Rows from block 9 of the image encoder of a small image captioner, named by matrix and row number. Rows with one number belong to one neuron. Each number is 128 + 32 x the weight over its row's rms, rounded and kept within 0 to 255. All counts start at 0. Numbers have three digits each.
After each neuron's rows are labels from the 100 images, of 14976, where the neuron reaches its highest value: "strongest on" is what is common among them; "patch colour" is the nearest of a few named colours to the mean colour under the peak. Only what is clearly more common there than usual is listed. The data: regions of photos with short descriptions (Visual Genome). In brackets: how many of the 100, against the usual share in percent.
# fc1: MLP up (encoder.blocks.9.mlp.fc1.weight, 480x160), inputs 0-79
# fc2: MLP down (encoder.blocks.9.mlp.fc2.weight, 160x480, transposed), outputs 0-79

fc1.275:161104118056150144123094119125094095110119111106211151134118197129124142091178174139109107130132176151151064120120123118102182169099061105171119072160132106130121106137190143139187128136110142069139150117157174096150131140095146161125137150
fc2.275:135163122087144137139075091091086101114127106080121142083116112104158156089143148126080127094138092080129103117104085135167058151088072127097128161167131093149115197122139085073093141151122121105141123121141124055189157183117135135122148176
strongest on: text has "man" (29 vs 8.4)
patch colour: grey (74 vs 35.5)

fc1.110:180151127107104005126101146144151139088108135160137143112125185162161134151064087128145142147154138106146125135141102114099209115128056164086152079139087162176166103116126137096100136071126070086157078094160152158165128126139088078095143077
fc2.110:174172149177165072102131124135130134124112128155107114100113128125114150136068110132140172091060117106148154119130154156067104093093119097121201092154100182181143163057137159073055106091120107149150096171135121116194153138183099128127174165
strongest on: text has "man" (32 vs 8.4)
patch colour: grey (78 vs 35.5)

fc1.242:111170103129135115100107146088107118172153104194137127127137084126154146109122075088108099103127106160109100120162126107173175132056084155142102087109100156143122134113173123161152117090181130101135103118111116166207178120119136117126130170
fc2.242:101068153131108120168156132124113097108148132047127119111122140081114093170142233110126181164074125124135117117096081128086108086159144130153155155188105159137139156154069135113124185085061117141135204121189159113057112100125148154139156099
strongest on: text has "water" (25 vs 1.6)
patch colour: grey (69 vs 35.5)

fc1.310:114110069122198138157109087108177105132122116152124137108135143171083118110099123125138149101187161159218143088168111109124188166126157122139074071118105095162081076120091162152126092135190103111119106127163135141132180140136163152139110104
fc2.310:151108124128156106093110149072108123157059157175093200109081126112135117142060177113168145173134130130187114146187173151154137116117067075060150169120092133144152088162140171132088122186066097077107152056139115094091124093084104132145176114
strongest on: text has "pizza" (25 vs 0.8)
patch colour: orange (34 vs 1.5)

fc1.245:155122105071195099129148147182127111138116137107113121154152169089092160179176162113135125112107141111094191052090154137168131197166087087079113105121179130107112098088152154169077175161098140140132066091139096139175158067186142126167117178
fc2.245:122181122130144069162086107107111125114147106125102146108190132164137150076117136108131117077133168198126090153154091136076150127121106085148157179100153129114167212118187108067122115095100113141103172081150125108114114120130113129107097047
strongest on: text has "red" (30 vs 4.1)
patch colour: brown (60 vs 32.6)

fc1.15:104098075148144101115079128139110157112161125116171129101150109183141085135096131098130087133140161093148151142097174097204209100112139163159132114176150133145164139093129190133144095181110145111185105154192113138189086093177086135134110127
fc2.15:202111134133153138115195110107111122118089090098146136111162146119144133171112082153099106120097155185136128135157123155154167099152141098117141128106167167111158152065124109138110100150143139097134133112173084198109102138149118133124176076
strongest on: text has "water" (27 vs 1.6)
patch colour: grey (72 vs 35.5)

fc1.228:207103093115183040108084158119144109118076107153095151082131086148117124127110113142073140129098136137144184121148121161126168099146111187118114167104114153198132072161144130133132146178076074079171160216110124148170180137176115102118098106
fc2.228:170120154118108106215109085128091093122196152093123143205097159123132105140150165151161141098117150177140094109166074079135133124105118136134164088113052134099212162123122136142102096123138182145148116065158084116101121134181141135124099168
strongest on: text has "man" (25 vs 8.4)
patch colour: grey (85 vs 35.5)

fc1.36:194154162100145088072160111147094130109098169186144074121148117155153182128097145097094157105159085134147111152115070133125138119068134172113153070146108187134150104129129160135078125107154067094124106112136161206115107110100088113105141144
fc2.36:161110108141123085110110099117147101122150130128088117078072174121137132112036146115109159144131114090184154089172097114177116075107084127069224149137129168150187141113108113078119089149114103081181137164186134137149120110145183184113128125
strongest on: text has "man" (35 vs 8.4)
patch colour: grey (82 vs 35.5)

fc1.282:074098124107099071125089219129090139134174130106155159130157071218124124151109161114170126165133150197161072160104185070090178128152117150109156105091075121110167097104105087147103129148134104131120092085149132164143118155153169130181145115
fc2.282:159128118131170140145170064133098153130155096134100120131143153089173169091141105136076180109146132131114185115084073146105095177159096128143116173212158121099121205104112154133094102099142110116094154139132124150189169089129093139086102174
strongest on: text has "red" (26 vs 4.1)
patch colour: grey (69 vs 35.5)

fc1.132:123115076132151143102114125148083129134156105134131144154071115188103171125075157080131134107173148191179111096152140111150200160129153102182035173095107160124058102127105143127162135146138116093109140150103160147142128084164076085131184156
fc2.132:118167172116128155149167061124085105170193101146115080130086158108064078172157109112149145172113135071189143101087156173119109091145135140060197141173128091128119168150135119116140179131142127146096112141106095123080111072130149059114170104
strongest on: text has "plane" (25 vs 0.8)
patch colour: grey (65 vs 35.5)

fc1.122:123115106049095118119173109122175140135145180116154115094090075153136182104129149079127115178167150163179152149149119149095131126130129185237172108184150071115177132092074090125152085169102110104105165107117139205143092142144121150094144167
fc2.122:147118159157192120118128131111095138127123089110117128167127132109131082137143099167127079107158095100106161093085129129084104179092105058094136139086156141103109151144180145136068127127203166118130167160134089175105108107166108123155087054
strongest on: text has "red" (26 vs 4.1)
patch colour: grey (69 vs 35.5)

fc1.461:117154114109186157107093145129134037136165074127123140114082154120121129105149179110137099127153169144138105157112115122119180148111134082180099112182187160111129108144194115131122132117109180059115099083097199116147158116127124144119129145
fc2.461:161097181107157125103079102062085143122126120124160119114149113093117143092152102146140149079130128066146102109037108105108056116072109150145119133178098122113118167145138122138154084179139149182147144089079110029137110192085132088142144115
strongest on: text has "baseball" (30 vs 0.5)
patch colour: grey (64 vs 35.5)