From a checkpoint of a small image captioner: decoder layers 7.
Rows from block 5 of the image encoder of a small image captioner, named by matrix and row number. Rows with one number belong to one neuron. Each number is 200 + 30 x the weight over its row's rms, rounded and kept within 0 to 999. All counts start at 0.
After each neuron's rows are labels from the 100 images, of 14976, where the neuron reaches its highest value: "strongest on" is what is common among them. Only what is clearly more common there than usual is listed. The data: regions of photos with short descriptions (Visual Genome). In brackets: how many of the 100, against the usual share in percent.
# fc1: MLP up (encoder.blocks.5.mlp.fc1.weight, 480x160), inputs 0-53
# fc2: MLP down (encoder.blocks.5.mlp.fc2.weight, 160x480, transposed), outputs 0-53

fc1.320,199,172,175,186,221,215,208,211,213,159,212,187,140,197,182,142,211,185,213,178,183,245,214,212,183,241,198,177,237,156,214,189,216,170,239,178,210,222,201,154,283,199,189,228,180,226,232,204,172,193,193,143,262,258
fc2.320,167,231,152,234,169,195,198,246,165,201,228,213,197,169,179,218,188,200,218,149,238,244,207,150,232,203,185,223,208,200,198,189,205,202,163,194,127,215,224,235,205,219,180,239,178,209,191,227,171,201,150,198,188,149
strongest on: text has "man" (30 vs 8.4)

fc1.145,190,178,206,198,222,189,175,187,248,162,176,222,203,208,140,143,202,175,173,195,233,148,199,176,226,236,192,241,198,203,175,239,189,186,179,183,153,258,159,190,185,223,289,171,236,174,241,218,191,226,227,160,202,231
fc2.145,187,200,180,212,211,220,223,247,175,209,241,192,220,131,246,231,185,202,144,222,187,170,178,233,196,120,181,237,182,245,193,178,199,252,215,219,176,185,237,200,151,182,230,207,191,205,181,228,195,200,198,135,181,163
strongest on: text has "red" (32 vs 4.1)

fc1.194,218,165,199,159,211,160,177,194,150,188,222,245,167,173,219,197,247,207,169,184,180,237,232,262,212,263,236,193,183,217,156,177,204,252,193,231,152,178,220,204,181,175,173,150,169,192,281,271,209,190,195,222,233,205
fc2.194,226,163,233,210,203,191,135,221,214,192,173,148,191,236,213,195,166,214,141,216,235,197,187,211,189,203,189,208,213,235,160,230,214,206,204,169,176,259,168,236,206,218,167,252,222,186,211,234,190,250,182,230,204,196
strongest on: text has "sky" (26 vs 1.6); text has "blue" (26 vs 5.3)

fc1.51,241,175,199,195,200,165,231,186,177,266,197,198,174,160,264,178,207,206,173,229,171,183,178,255,234,236,166,202,198,236,195,228,228,240,191,195,170,194,188,245,228,188,161,215,181,174,276,226,277,177,198,233,255,237
fc2.51,159,203,224,254,225,205,193,226,199,158,178,197,176,185,217,205,179,220,206,220,164,235,214,193,202,239,200,207,224,172,218,209,171,202,198,181,161,164,204,173,199,233,180,214,171,228,259,236,156,241,197,192,158,219
strongest on: text has "sky" (25 vs 1.6)

fc1.215,197,179,229,175,195,188,212,242,210,221,182,211,187,170,254,197,162,259,278,186,178,244,199,194,171,213,218,177,188,167,206,207,184,155,227,143,221,229,171,207,206,179,168,185,210,249,234,211,184,194,200,184,209,239
fc2.215,165,174,214,224,236,178,204,217,230,200,244,212,189,173,192,206,200,197,239,221,215,202,191,162,187,127,180,220,210,161,209,171,253,224,173,252,148,190,218,185,247,192,160,152,159,221,233,210,212,242,173,212,233,195
strongest on: text has "man" (35 vs 8.4)

fc1.126,202,154,173,225,231,198,171,135,232,240,170,204,192,159,194,226,230,245,192,191,230,190,187,191,265,168,197,219,228,215,191,109,224,178,230,223,156,139,170,179,171,270,194,229,202,174,185,179,189,233,200,180,151,217
fc2.126,185,205,203,181,242,208,252,214,155,221,242,207,240,174,203,202,187,122,192,203,204,150,169,192,174,160,218,219,174,205,178,189,181,195,172,193,189,225,219,180,214,129,302,167,217,232,180,213,204,220,223,204,201,179
strongest on: text has "red" (39 vs 4.1)

fc1.204,224,230,153,180,195,196,203,257,180,245,176,236,168,189,217,170,212,236,230,205,231,258,207,188,214,198,228,198,234,162,170,190,180,194,200,149,179,269,228,234,235,189,173,241,177,195,262,220,256,210,197,153,220,226
fc2.204,189,150,200,207,173,209,139,190,247,185,202,220,199,187,211,169,136,203,180,205,258,193,191,157,178,210,250,226,224,206,143,177,190,229,196,170,138,225,178,171,215,177,215,178,209,216,230,230,223,181,158,211,181,201
strongest on: text has "man" (27 vs 8.4)

fc1.117,252,172,214,196,239,213,196,215,171,197,193,247,154,222,195,219,240,191,168,198,165,169,213,173,200,160,248,170,248,215,226,177,230,233,200,184,162,200,178,193,191,168,193,245,202,208,223,235,217,198,262,196,244,183
fc2.117,223,239,228,222,112,240,213,187,257,234,225,200,205,124,179,167,197,209,217,234,158,188,173,227,186,198,191,220,175,169,171,206,262,259,149,238,243,166,212,166,207,195,166,208,198,177,180,174,248,125,206,146,220,203
strongest on: text has "sky" (33 vs 1.6); text has "white" (31 vs 11.4)

fc1.158,263,177,214,228,220,164,225,218,154,224,195,141,160,183,221,171,215,235,173,207,180,216,248,234,216,220,198,226,197,167,196,204,176,220,195,199,155,212,187,208,247,236,240,210,230,258,274,225,155,203,186,201,237,248
fc2.158,173,182,179,219,205,138,162,257,187,184,240,186,172,244,171,189,201,218,193,170,187,201,166,202,245,171,209,207,247,229,141,225,156,189,219,210,161,246,200,260,167,141,221,257,196,185,275,229,205,159,206,177,230,234
strongest on: text has "sky" (43 vs 1.6); text has "blue" (34 vs 5.3)

fc1.273,182,240,190,232,204,178,168,180,138,175,211,185,213,246,222,226,249,187,209,207,264,176,192,253,235,226,203,247,143,158,173,166,173,216,193,217,181,199,210,220,156,197,170,224,197,231,192,222,231,186,222,171,166,190
fc2.273,173,198,206,171,150,175,199,229,217,210,204,203,247,163,151,212,265,218,199,173,256,206,196,198,204,194,233,199,238,181,163,232,191,201,225,169,190,161,198,201,193,193,309,199,185,213,152,233,115,209,239,215,184,245
strongest on: text has "white" (29 vs 11.4)

fc1.108,165,183,222,266,159,247,185,217,228,140,224,179,213,162,171,142,169,179,164,172,230,237,128,157,175,242,184,217,195,222,143,225,238,156,210,200,182,240,227,191,178,214,208,203,242,208,182,186,206,187,231,248,241,189
fc2.108,176,200,193,150,269,202,215,232,160,244,204,250,138,194,218,184,262,234,190,191,241,150,243,223,216,200,203,249,148,140,213,185,189,230,234,237,206,143,179,187,253,214,211,199,180,216,209,211,167,209,170,181,143,144
strongest on: text has "white" (28 vs 11.4)

fc1.222,193,154,153,183,164,236,197,200,245,218,205,160,175,229,197,159,178,249,235,225,155,205,200,249,195,184,228,197,177,190,211,202,210,165,188,242,138,163,236,161,206,173,210,198,189,168,201,196,254,217,234,187,196,189
fc2.222,205,223,170,168,217,212,227,236,183,155,199,208,224,215,172,273,186,222,192,197,228,200,187,155,238,218,149,152,233,229,152,277,205,227,137,186,227,156,175,190,165,235,193,212,179,210,159,221,210,211,228,146,214,231
strongest on: text has "red" (28 vs 4.1)

fc1.234,173,198,209,139,180,208,198,225,201,178,192,200,159,166,247,135,220,215,209,162,199,174,171,182,174,222,187,224,201,231,194,218,210,222,177,241,185,165,249,208,236,182,211,251,210,167,235,179,212,187,160,206,199,223
fc2.234,223,156,167,250,202,239,179,196,169,211,198,221,162,195,231,254,183,214,181,237,191,172,214,226,212,240,178,214,180,167,193,249,185,173,273,191,212,195,182,180,218,185,178,225,190,256,156,196,233,244,229,212,223,205
strongest on: text has "white" (28 vs 11.4)

fc1.191,215,199,223,221,202,126,197,222,204,187,165,180,182,185,195,179,207,210,174,209,202,190,199,241,187,222,205,259,213,183,182,242,224,234,242,291,167,227,211,200,196,207,184,199,214,134,237,273,212,171,177,214,164,217
fc2.191,237,199,214,181,189,234,203,196,163,143,206,226,204,189,221,174,194,176,172,191,141,166,192,239,178,229,228,225,177,204,209,229,243,210,177,198,161,169,205,138,192,233,226,187,183,232,265,242,177,215,198,188,222,231
strongest on: text has "sky" (40 vs 1.6); text has "blue" (27 vs 5.3)

fc1.188,178,164,165,175,187,229,186,273,205,241,178,204,194,192,166,214,219,229,161,213,195,181,180,271,157,186,195,214,190,191,208,210,220,196,224,207,187,222,252,120,219,193,228,170,239,212,243,239,115,214,225,237,206,212
fc2.188,191,217,229,198,170,202,221,232,182,215,207,201,189,175,233,184,201,184,202,222,170,248,110,228,260,203,193,217,132,174,185,218,212,201,243,218,194,179,194,157,210,179,205,179,204,250,203,210,163,183,192,220,170,144
strongest on: text has "black" (28 vs 7.3)

fc1.183,218,203,214,226,176,195,213,223,227,163,149,288,210,230,206,165,221,264,145,134,158,161,201,210,227,184,214,199,175,139,226,160,216,238,218,185,205,163,261,185,201,215,174,163,182,225,210,237,188,205,191,199,219,193
fc2.183,213,171,279,249,186,234,196,190,203,222,193,174,248,176,200,162,226,156,261,159,153,211,164,166,236,157,254,195,146,208,174,188,236,208,199,212,196,169,157,195,214,178,194,229,242,170,199,206,195,208,202,160,227,183
strongest on: text has "white" (35 vs 11.4)

fc1.425,193,136,210,203,193,129,227,184,167,213,169,199,227,180,221,209,179,194,199,214,219,244,199,189,258,182,176,199,173,291,161,230,234,180,177,251,184,209,205,248,168,232,208,230,151,185,172,183,172,156,183,216,215,234
fc2.425,229,271,202,222,222,209,226,178,218,195,205,225,154,247,182,238,204,203,230,223,260,169,204,277,223,191,167,206,261,189,216,126,168,209,215,176,202,162,201,183,197,176,212,153,208,221,220,169,156,204,190,199,235,226
strongest on: text has "white" (28 vs 11.4)