From a checkpoint of a small image captioner.
Model: 64-pixel images, encoder activation gelu.
Rows from block 9 of the image encoder of a small image captioner, named by matrix and row number. Rows with one number belong to one neuron. Each number is 128 + 24 x the weight over its row's rms, rounded and kept within 0 to 255. All counts start at 0. Numbers have three digits each.
After each neuron's rows are labels from the 100 images, of 14976, where the neuron reaches its highest value: "top examples" is what is common among them. Only what is clearly more common there than usual is listed. The data: regions of photos with short descriptions (Visual Genome). In brackets: how many of the 100, against the usual share in percent.
# fc1: MLP up (encoder.blocks.9.mlp.fc1.weight, 480x160), inputs 80-159
# fc2: MLP down (encoder.blocks.9.mlp.fc2.weight, 160x480, transposed), outputs 80-159

fc1.371:143124164124136142103115120157092151156114125124073129156091142178153147076180134149115146109131128164143115124094101121125110096117154126118128098127136115121127129132123108097156128152117127113102133145097116103113109105118127129154130159
fc2.371:099100092076129154136110098108137135155152144133084151110153116117094144172122100153134172155170126138119131156143133125130149083153129100073127103121129130152100151112161141098156093070144145145150177132118121151177182139120116149158105116
top examples: text has "man" (27 vs 8.4)

fc1.122:122105136104123121126113105140108112129166115111080112140101111082147099125144170112113114109152097146108163133138123126141137126112142127148126141114145148140090155143146105143142164115127129078125144106126139149148122067145091080106092133
fc2.122:115174131106142131124109124134172145105126133177193118137105161190114137167101084129114125103115118116149135141082115135112134130161122120111133147096135148100129091118102155139136119154117139166140157159105111104139135154078175174140120091
top examples: text has "red" (26 vs 4.1)

fc1.245:103138085094144076088141127138145102156153128118088133132107167119125115139092149119159131116151132133123092141139119100117134168158134146064106158105140123150126133130128095138143138113106148149125112110138159135103162133140153104109105112
fc2.245:126119192099097149154117124148119143135124174162189116104094119126129129111142109105127102137097119114152154144145133162089129117131159153148125103126150124142141161150174125114143118095135140152154112143122100095120118143099115115085066176
top examples: text has "red" (30 vs 4.1)

fc1.15:102126116159168139146130139111133132152098157152126160099128112138151128113147086141143108063123084184072112117107115144142117146132143153084114123129129086086140109109144098144142119130143122109114157143095103147136116162135110090108094099
fc2.15:155089149138140119111135153135147161129097119121149160117107105116124110149102174125128086168125137092086171082148131100100089109152126116114097130151135162186122103148179177124102119129111082103084124105126178136118121060108112135138155130
top examples: text has "water" (27 vs 1.6)

fc1.132:154110110133087151100148128160155095127176121129094147150164126139078142143125120127120131142159127144078092126133121131135143074160114127137162155149105108118128171143128095139111137142169081138119147136104095111109139139113082140092133112
fc2.132:129113155188120119131150171114135131143162108139122132110149139117134133108088157129139147094090081148139128105122158148062114129155120164149118109138143136122164145083143122118141096110155112108164107113128138123134108130125113106147177151
top examples: text has "plane" (25 vs 0.8)

fc1.228:120127155097139090148106139109159143159098099080135151120132138124103135146129110125168132137123095101138128130105137118184135117135171086126130152124135110100148141139100099130142149193115132164119112118122106120123137124137136105107181122
fc2.228:152113101146116110109164131116072109103129169114115168120121116132159152175118126146113079132160142187104149129109079130115114140120132084158081129130115104148118122098152138110156139118086139137136138152132145122131112114103110150174124140
top examples: text has "man" (25 vs 8.4)

fc1.461:143127119106153140131093142137130092150104124110117083118118101110145143145104150176142074116143137119143108099128154096125095124121173132077166147101128089156094160116149087167192095153117139131119130191132097149137113128134148103134110109
fc2.461:147107119144139126146166128111103104121156142147095162128114119138109093102144176112134089159114173124112146140112124118141124111139156140127154141127145131140148123161165121107166159107111108157190168139123147154144141107133124146185120089
top examples: text has "baseball" (30 vs 0.5)

fc1.276:120085103114144099095122149128143082135149135131099138098121138154124113160130146110122104134152131146119149186167169130133123160155154157133079125103116089180171113130101115140137139119125123141143165170128161098115118130102141090149146129
fc2.276:123137105115125095135117136108147157152146132141105089121114117115080150149128129110121124131101079186133109180135132130102173152127185137096123086122143133126168139121173130121156082107148160177115144133118102126110086147110128126119094172
top examples: text has "red" (30 vs 4.1)

fc1.242:153121140105123113140155128101111100105142120143143141107099116168118113081129066135100086151139148131104122159112136150181169108135134119115145195093115155131145117168123145140119162109149121102115117197198134122142097084165107117149116118
fc2.242:171144115093133123111104140158095145157122136123137164137145140113124136138138169108098133104109149117157108131138126089193128150160101121119178130182137147136120107123120107104108108133106118118117102136088107159112138148088139144130154119
top examples: text has "water" (25 vs 1.6)

fc1.310:093111126127162115131130111124140133168112115139132136127116114135147139122085150102104095159133150089129138104131146183168144165142150123116088108140127122107087160120130047169133123163111142089139170143138158123129138095107107087141084108
fc2.310:132143132150104163122113145137131099156127139167145162133140077124157161169133116117154129127131157092152131164106096127111142177113139096156124131103130135100141127116109148154153154137127139134134122145123131115113111110065129108143093117
top examples: text has "pizza" (25 vs 0.8)

fc1.282:121144085111131136104141120132146098125149130117138143077138136117141135111102148134140115100136174131125128158158100121115137126104139107146117158163149164180112132164110109086112160105092123078128106159122117144122099120141092118144128072
fc2.282:097157144138123146157136111140104147115122086122136088171113128158122129119108114092120148142119139163162113090126160122116097088120127161108169116093104137065117123084135144170106112185118163167146129112143138129133147116105131094095112107
top examples: text has "red" (26 vs 4.1)

fc1.275:098087111115132141142112138148153094164127112082123072136138153126127139098126142178116084116172143134138087126118138112121109109106157109113161159124138097136162124151141083149163073138102146142148163165105095142128135091140161129103144112
fc2.275:144141111092111162154118146093166090126135154117147121124135171125099118129133152119183105139069135110161125108106134117141140103141181131177146155105130112144140100152184143142153126121104092133144181157139160162147129135124141149145087119
top examples: text has "man" (29 vs 8.4)

fc1.186:179130142140169120113135114138141089178133098106140128121143046186133147109125133135122173087137140140142102134108136104097150088127149104141142130123098154161138136167143099076106129115164114141126128172119162099133114149131129154112110134
fc2.186:094107143117155163096098160063129132122137130129114131164150158179140112117099122094189125150132107132113170163165121160103111104139153125103089143137106120121070119128187136133128109129121145112139147113113135150121128106110102132134107153
top examples: text has "shirt" (27 vs 3.1)

fc1.476:126172140155120092069167140146136146123130097100134096155121093167165153146097112110121108129144115137110093147172141140101147094168199143140154115136092132138090123139131105135147111115142150100108112145107122155096152150149116138094106142
fc2.476:126148119163150135110121136146150111099130133169160146133089140126126133106084098167147096098121105165117163164112113116096141111168105122117129145103113140120107109114171140144098150119136159139135097116087139100128136117111130127125108144
top examples: text has "shirt" (39 vs 3.1); text has "wearing" (30 vs 4.8); text has "white" (30 vs 11.4); text has "man" (28 vs 8.4)