From a checkpoint of a small image captioner.
Model: encoder arch vit, encoder norm layernorm_no_bias, encoder activation gelu, encoder patch size [8, 8], encoder layers 12, encoder width 160, decoder width 320, decoder layers 7, decoder norm rmsnorm, decoder activation gelu.
Rows from block 3 of the image encoder of a small image captioner, named by matrix and row number. Rows with one number belong to one neuron. Each number is 128 + 32 x the weight over its row's rms, rounded and kept within 0 to 255. All counts start at 0. Numbers have three digits each.
After each neuron's rows are labels from the 100 images, of 14976, where the neuron reaches its highest value: "top examples" is what is common among them. Only what is clearly more common there than usual is listed. The data: regions of photos with short descriptions (Visual Genome).
# fc1: MLP up (encoder.blocks.3.mlp.fc1.weight, 480x160), inputs 0-79
# fc2: MLP down (encoder.blocks.3.mlp.fc2.weight, 160x480, transposed), outputs 0-79

fc1.421:127119118157163105069150139166145104102097101139081129129157113078161087121128145112098133157185115152146121103132135086057101092122146082175153087135180167118097164126148137156171135100078087136108101138162092123055104137130183118166133117
fc2.421:164131110157123146201092119089111114118079181103104134101144104111136167159147118191104123101119147178192136123066154167124088112201129148098121140157110099164127189122129128096064115149101113099174133183119108161134099152071159168142133094
top examples: text has "white"

fc1.185:160112138174101161135108124170085178115152145137157117136068125128123149116106131137139045104166114093161110178096161137140133172056152101155190089106123137169140092162152147166108125128080100132178144173155083140095104107117167160098117152
fc2.185:151117114140094088187156127124132075099122135068129135123165082093164087105137123196078190086113162179123161085089119152132106046167143141148150114116162119167159126125128088128120127158132099145098126157108130110122148160066145115131095103
top examples: text has "sky"

fc1.273:190111159081110128145102146105134138125123138088130126137156150086110117197116166135032093112113138115116156130167126063086151146164056125108183164179179139156110135143158099113112146133036137141117107125127105123091149188120091159072123124
fc2.273:106151111120129188137150102144110158137129144154107135062124113125125136043112087135197125115128081127165133136074155167159090133128139170125124070113103139142117167134122119174094107136128136090121143108132121109159132071131108127158098106
top examples: text has "white"

fc1.300:161072158164122125120195146109082164127166164171167144070111126136138122141106161148120134142119143087157078125155161075133131127154126100108199152138116104122125147082140175160160114187193100198174152101112088185110091155116122150128105081
fc2.300:123152174155135100125158135190098132160143097091137119128060115152085047169105182123097094096138154183077175084037090154147111087176188120128121095127116112138169103151099131129094122101098077133120115166122174063114110177109105140162143137
top examples: text has "blue"

fc1.409:088096082094174062171117104111152100085095168116104173084138111113103157167201106142108090105173154115126121110165114112160115169121200179164159104044122103190182127130135079141134103186109083135140087117093046135155176169135129145124124140
fc2.409:129138067155162119124142172152128120074159098139163159076026120095149156120093172155164157077123033159139079103112120153121101119131116110156114125148121173133156150166121160120129152069127101112201161168156139124106148109115161115146067114
top examples: text has "sky"; text has "blue"

fc1.32:070081145140112121136091145134151139117157097099173111144121082158116139163125113130084065090142120103136081110122134099162141159057127188155150222122132130117138062147126085142154124120135073135075138146130084153119100191156185128112174124
fc2.32:140178111101150165134092093148122105070113159166125129176101081116159108152134140144183175063112143132157213093191105099105112141158139093154136085122071152189199194107129170136145130145086107098161159152130122080110119150078122097125141134
top examples: text has "plane"

fc1.450:186098185136121148134156160092062162083144122146153123188093094128134186097151150175127100141119167068110107124051190111143103117117155172177095166056095114131120135128099133138143107110105114129123127119114144148127152099125088125092158133
fc2.450:184147173110158184176180132169105073185132169101142121149113095091147122177124085141090140077150166146099148108149090161149131172117142134145108147050135150097068112137099160130119134150127129095099128130134089169128102171122044172125158106
top examples: text has "blue"

fc1.353:158106140154112158033116127135141154139118124132156146096095124170156111105115142130128125111125226165165139076123105086166126116110174173182111147167147138093135130136148173142143124102167062114096091148134098172070144131117127089141163132
fc2.353:203124154127168131107114128124160089097167147084116154142154110088115152125161094138093153106128180144092130167121116130146144153118175141128154170131135107101181154088092124178100073111127113154144132140146109057131148137117074136191079080
top examples: text has "sky"

fc1.338:128101080088116144126107149136135115153159149165160127113144078118123160134109129129104130176176147172109112192132109101123095146109168185157091155185179169136140070088098177138160162101084134096130121115075141159171146128150120110149148144
fc2.338:135173141151103179200155100099069110101115112148147133099122198088152117117140114154155115109100167084085165140145152155156146124132132126143156136100155135138091191151183116137057088164093090189148107133152147093156120124094125151099128077
top examples: text has "white"

fc1.369:140085058166109153102154145076118074113107099123130143167154124045163122131176123146113115080119138168125072087134120132125144137165157126131125186153154111123137065109089136192138129162148130155163121121129077101118145130094118178112191126
fc2.369:140163167066176130113124116143130170106163157085120132073031108139075155099149134161151099156120086124142163113117149120136133182055110171149155030159148133159119182131174167090119130069079083121098117202129182147102115146126154095129058134
top examples: text has "sky"; text has "white"; text has "blue"; text has "clouds"

fc1.179:185121143163158143169161126125038151135159132130122158106127106107182095141087117088141123111140133158164158125095102124150107172114151131154195111102132092168094103097152151111097068118078097165150131134106082158042076165125176139084156141
fc2.179:154158156147113131145132111145083062089068142128162136114162069120122097125180189136100117162172093160152148124116120120178143139117130158165171103095144077180123084144114179082144085112158107095149069115153174112157104159049134154163090082
top examples: text has "sky"; text has "blue"

fc1.414:117102090166157142114133158130075149142134114133152146126137133167160177107126082133089099050169182159181139089107160141146111143139183097129207199152084127137177128106145198113115090155135044138134103131087066120156128120096166128131228194
fc2.414:120128111118137088123106113135103113120160113116107141074129047071134130157217155124084138137147146175136141078108101098135130097140149146176170068140127145110174109109108139156092089148139046123190107122125151110122126214074180122166101102
top examples: text has "sky"; text has "blue"; text has "clouds"

fc1.42:150152170099189141165125109117055144098183102088122153132096114139154146163124194133146066156080138156150146122038145071137100141122184100105159154104091085129137108210132108131127108148157103110140104143151145149102168145121153187136123147
fc2.42:161075136127140125155087194136139075151087142082083096098108107067107161148145139166074154070087103139059181148115066142120096137172115143153140138082194168178147132106124129164137129118166108138127167111183170091095133104118089177135142134
top examples: text has "blue"

fc1.326:173100142109164134093125126217135171150095188171152182111099122191149182135073109120134139167090199126101156037145135067140140114117146063169117083130113084104145101091088087142100161124156105138146112090074121129136140096113148103117089109
fc2.326:120137080219097164148116153125102121061178098123137128122185098145123055090145105163152123130110075070118121146070155187131099119157148124129094167104146076150127173103104149133173165129116144180135136177180111082144127139132127084147187143
top examples: text has "white"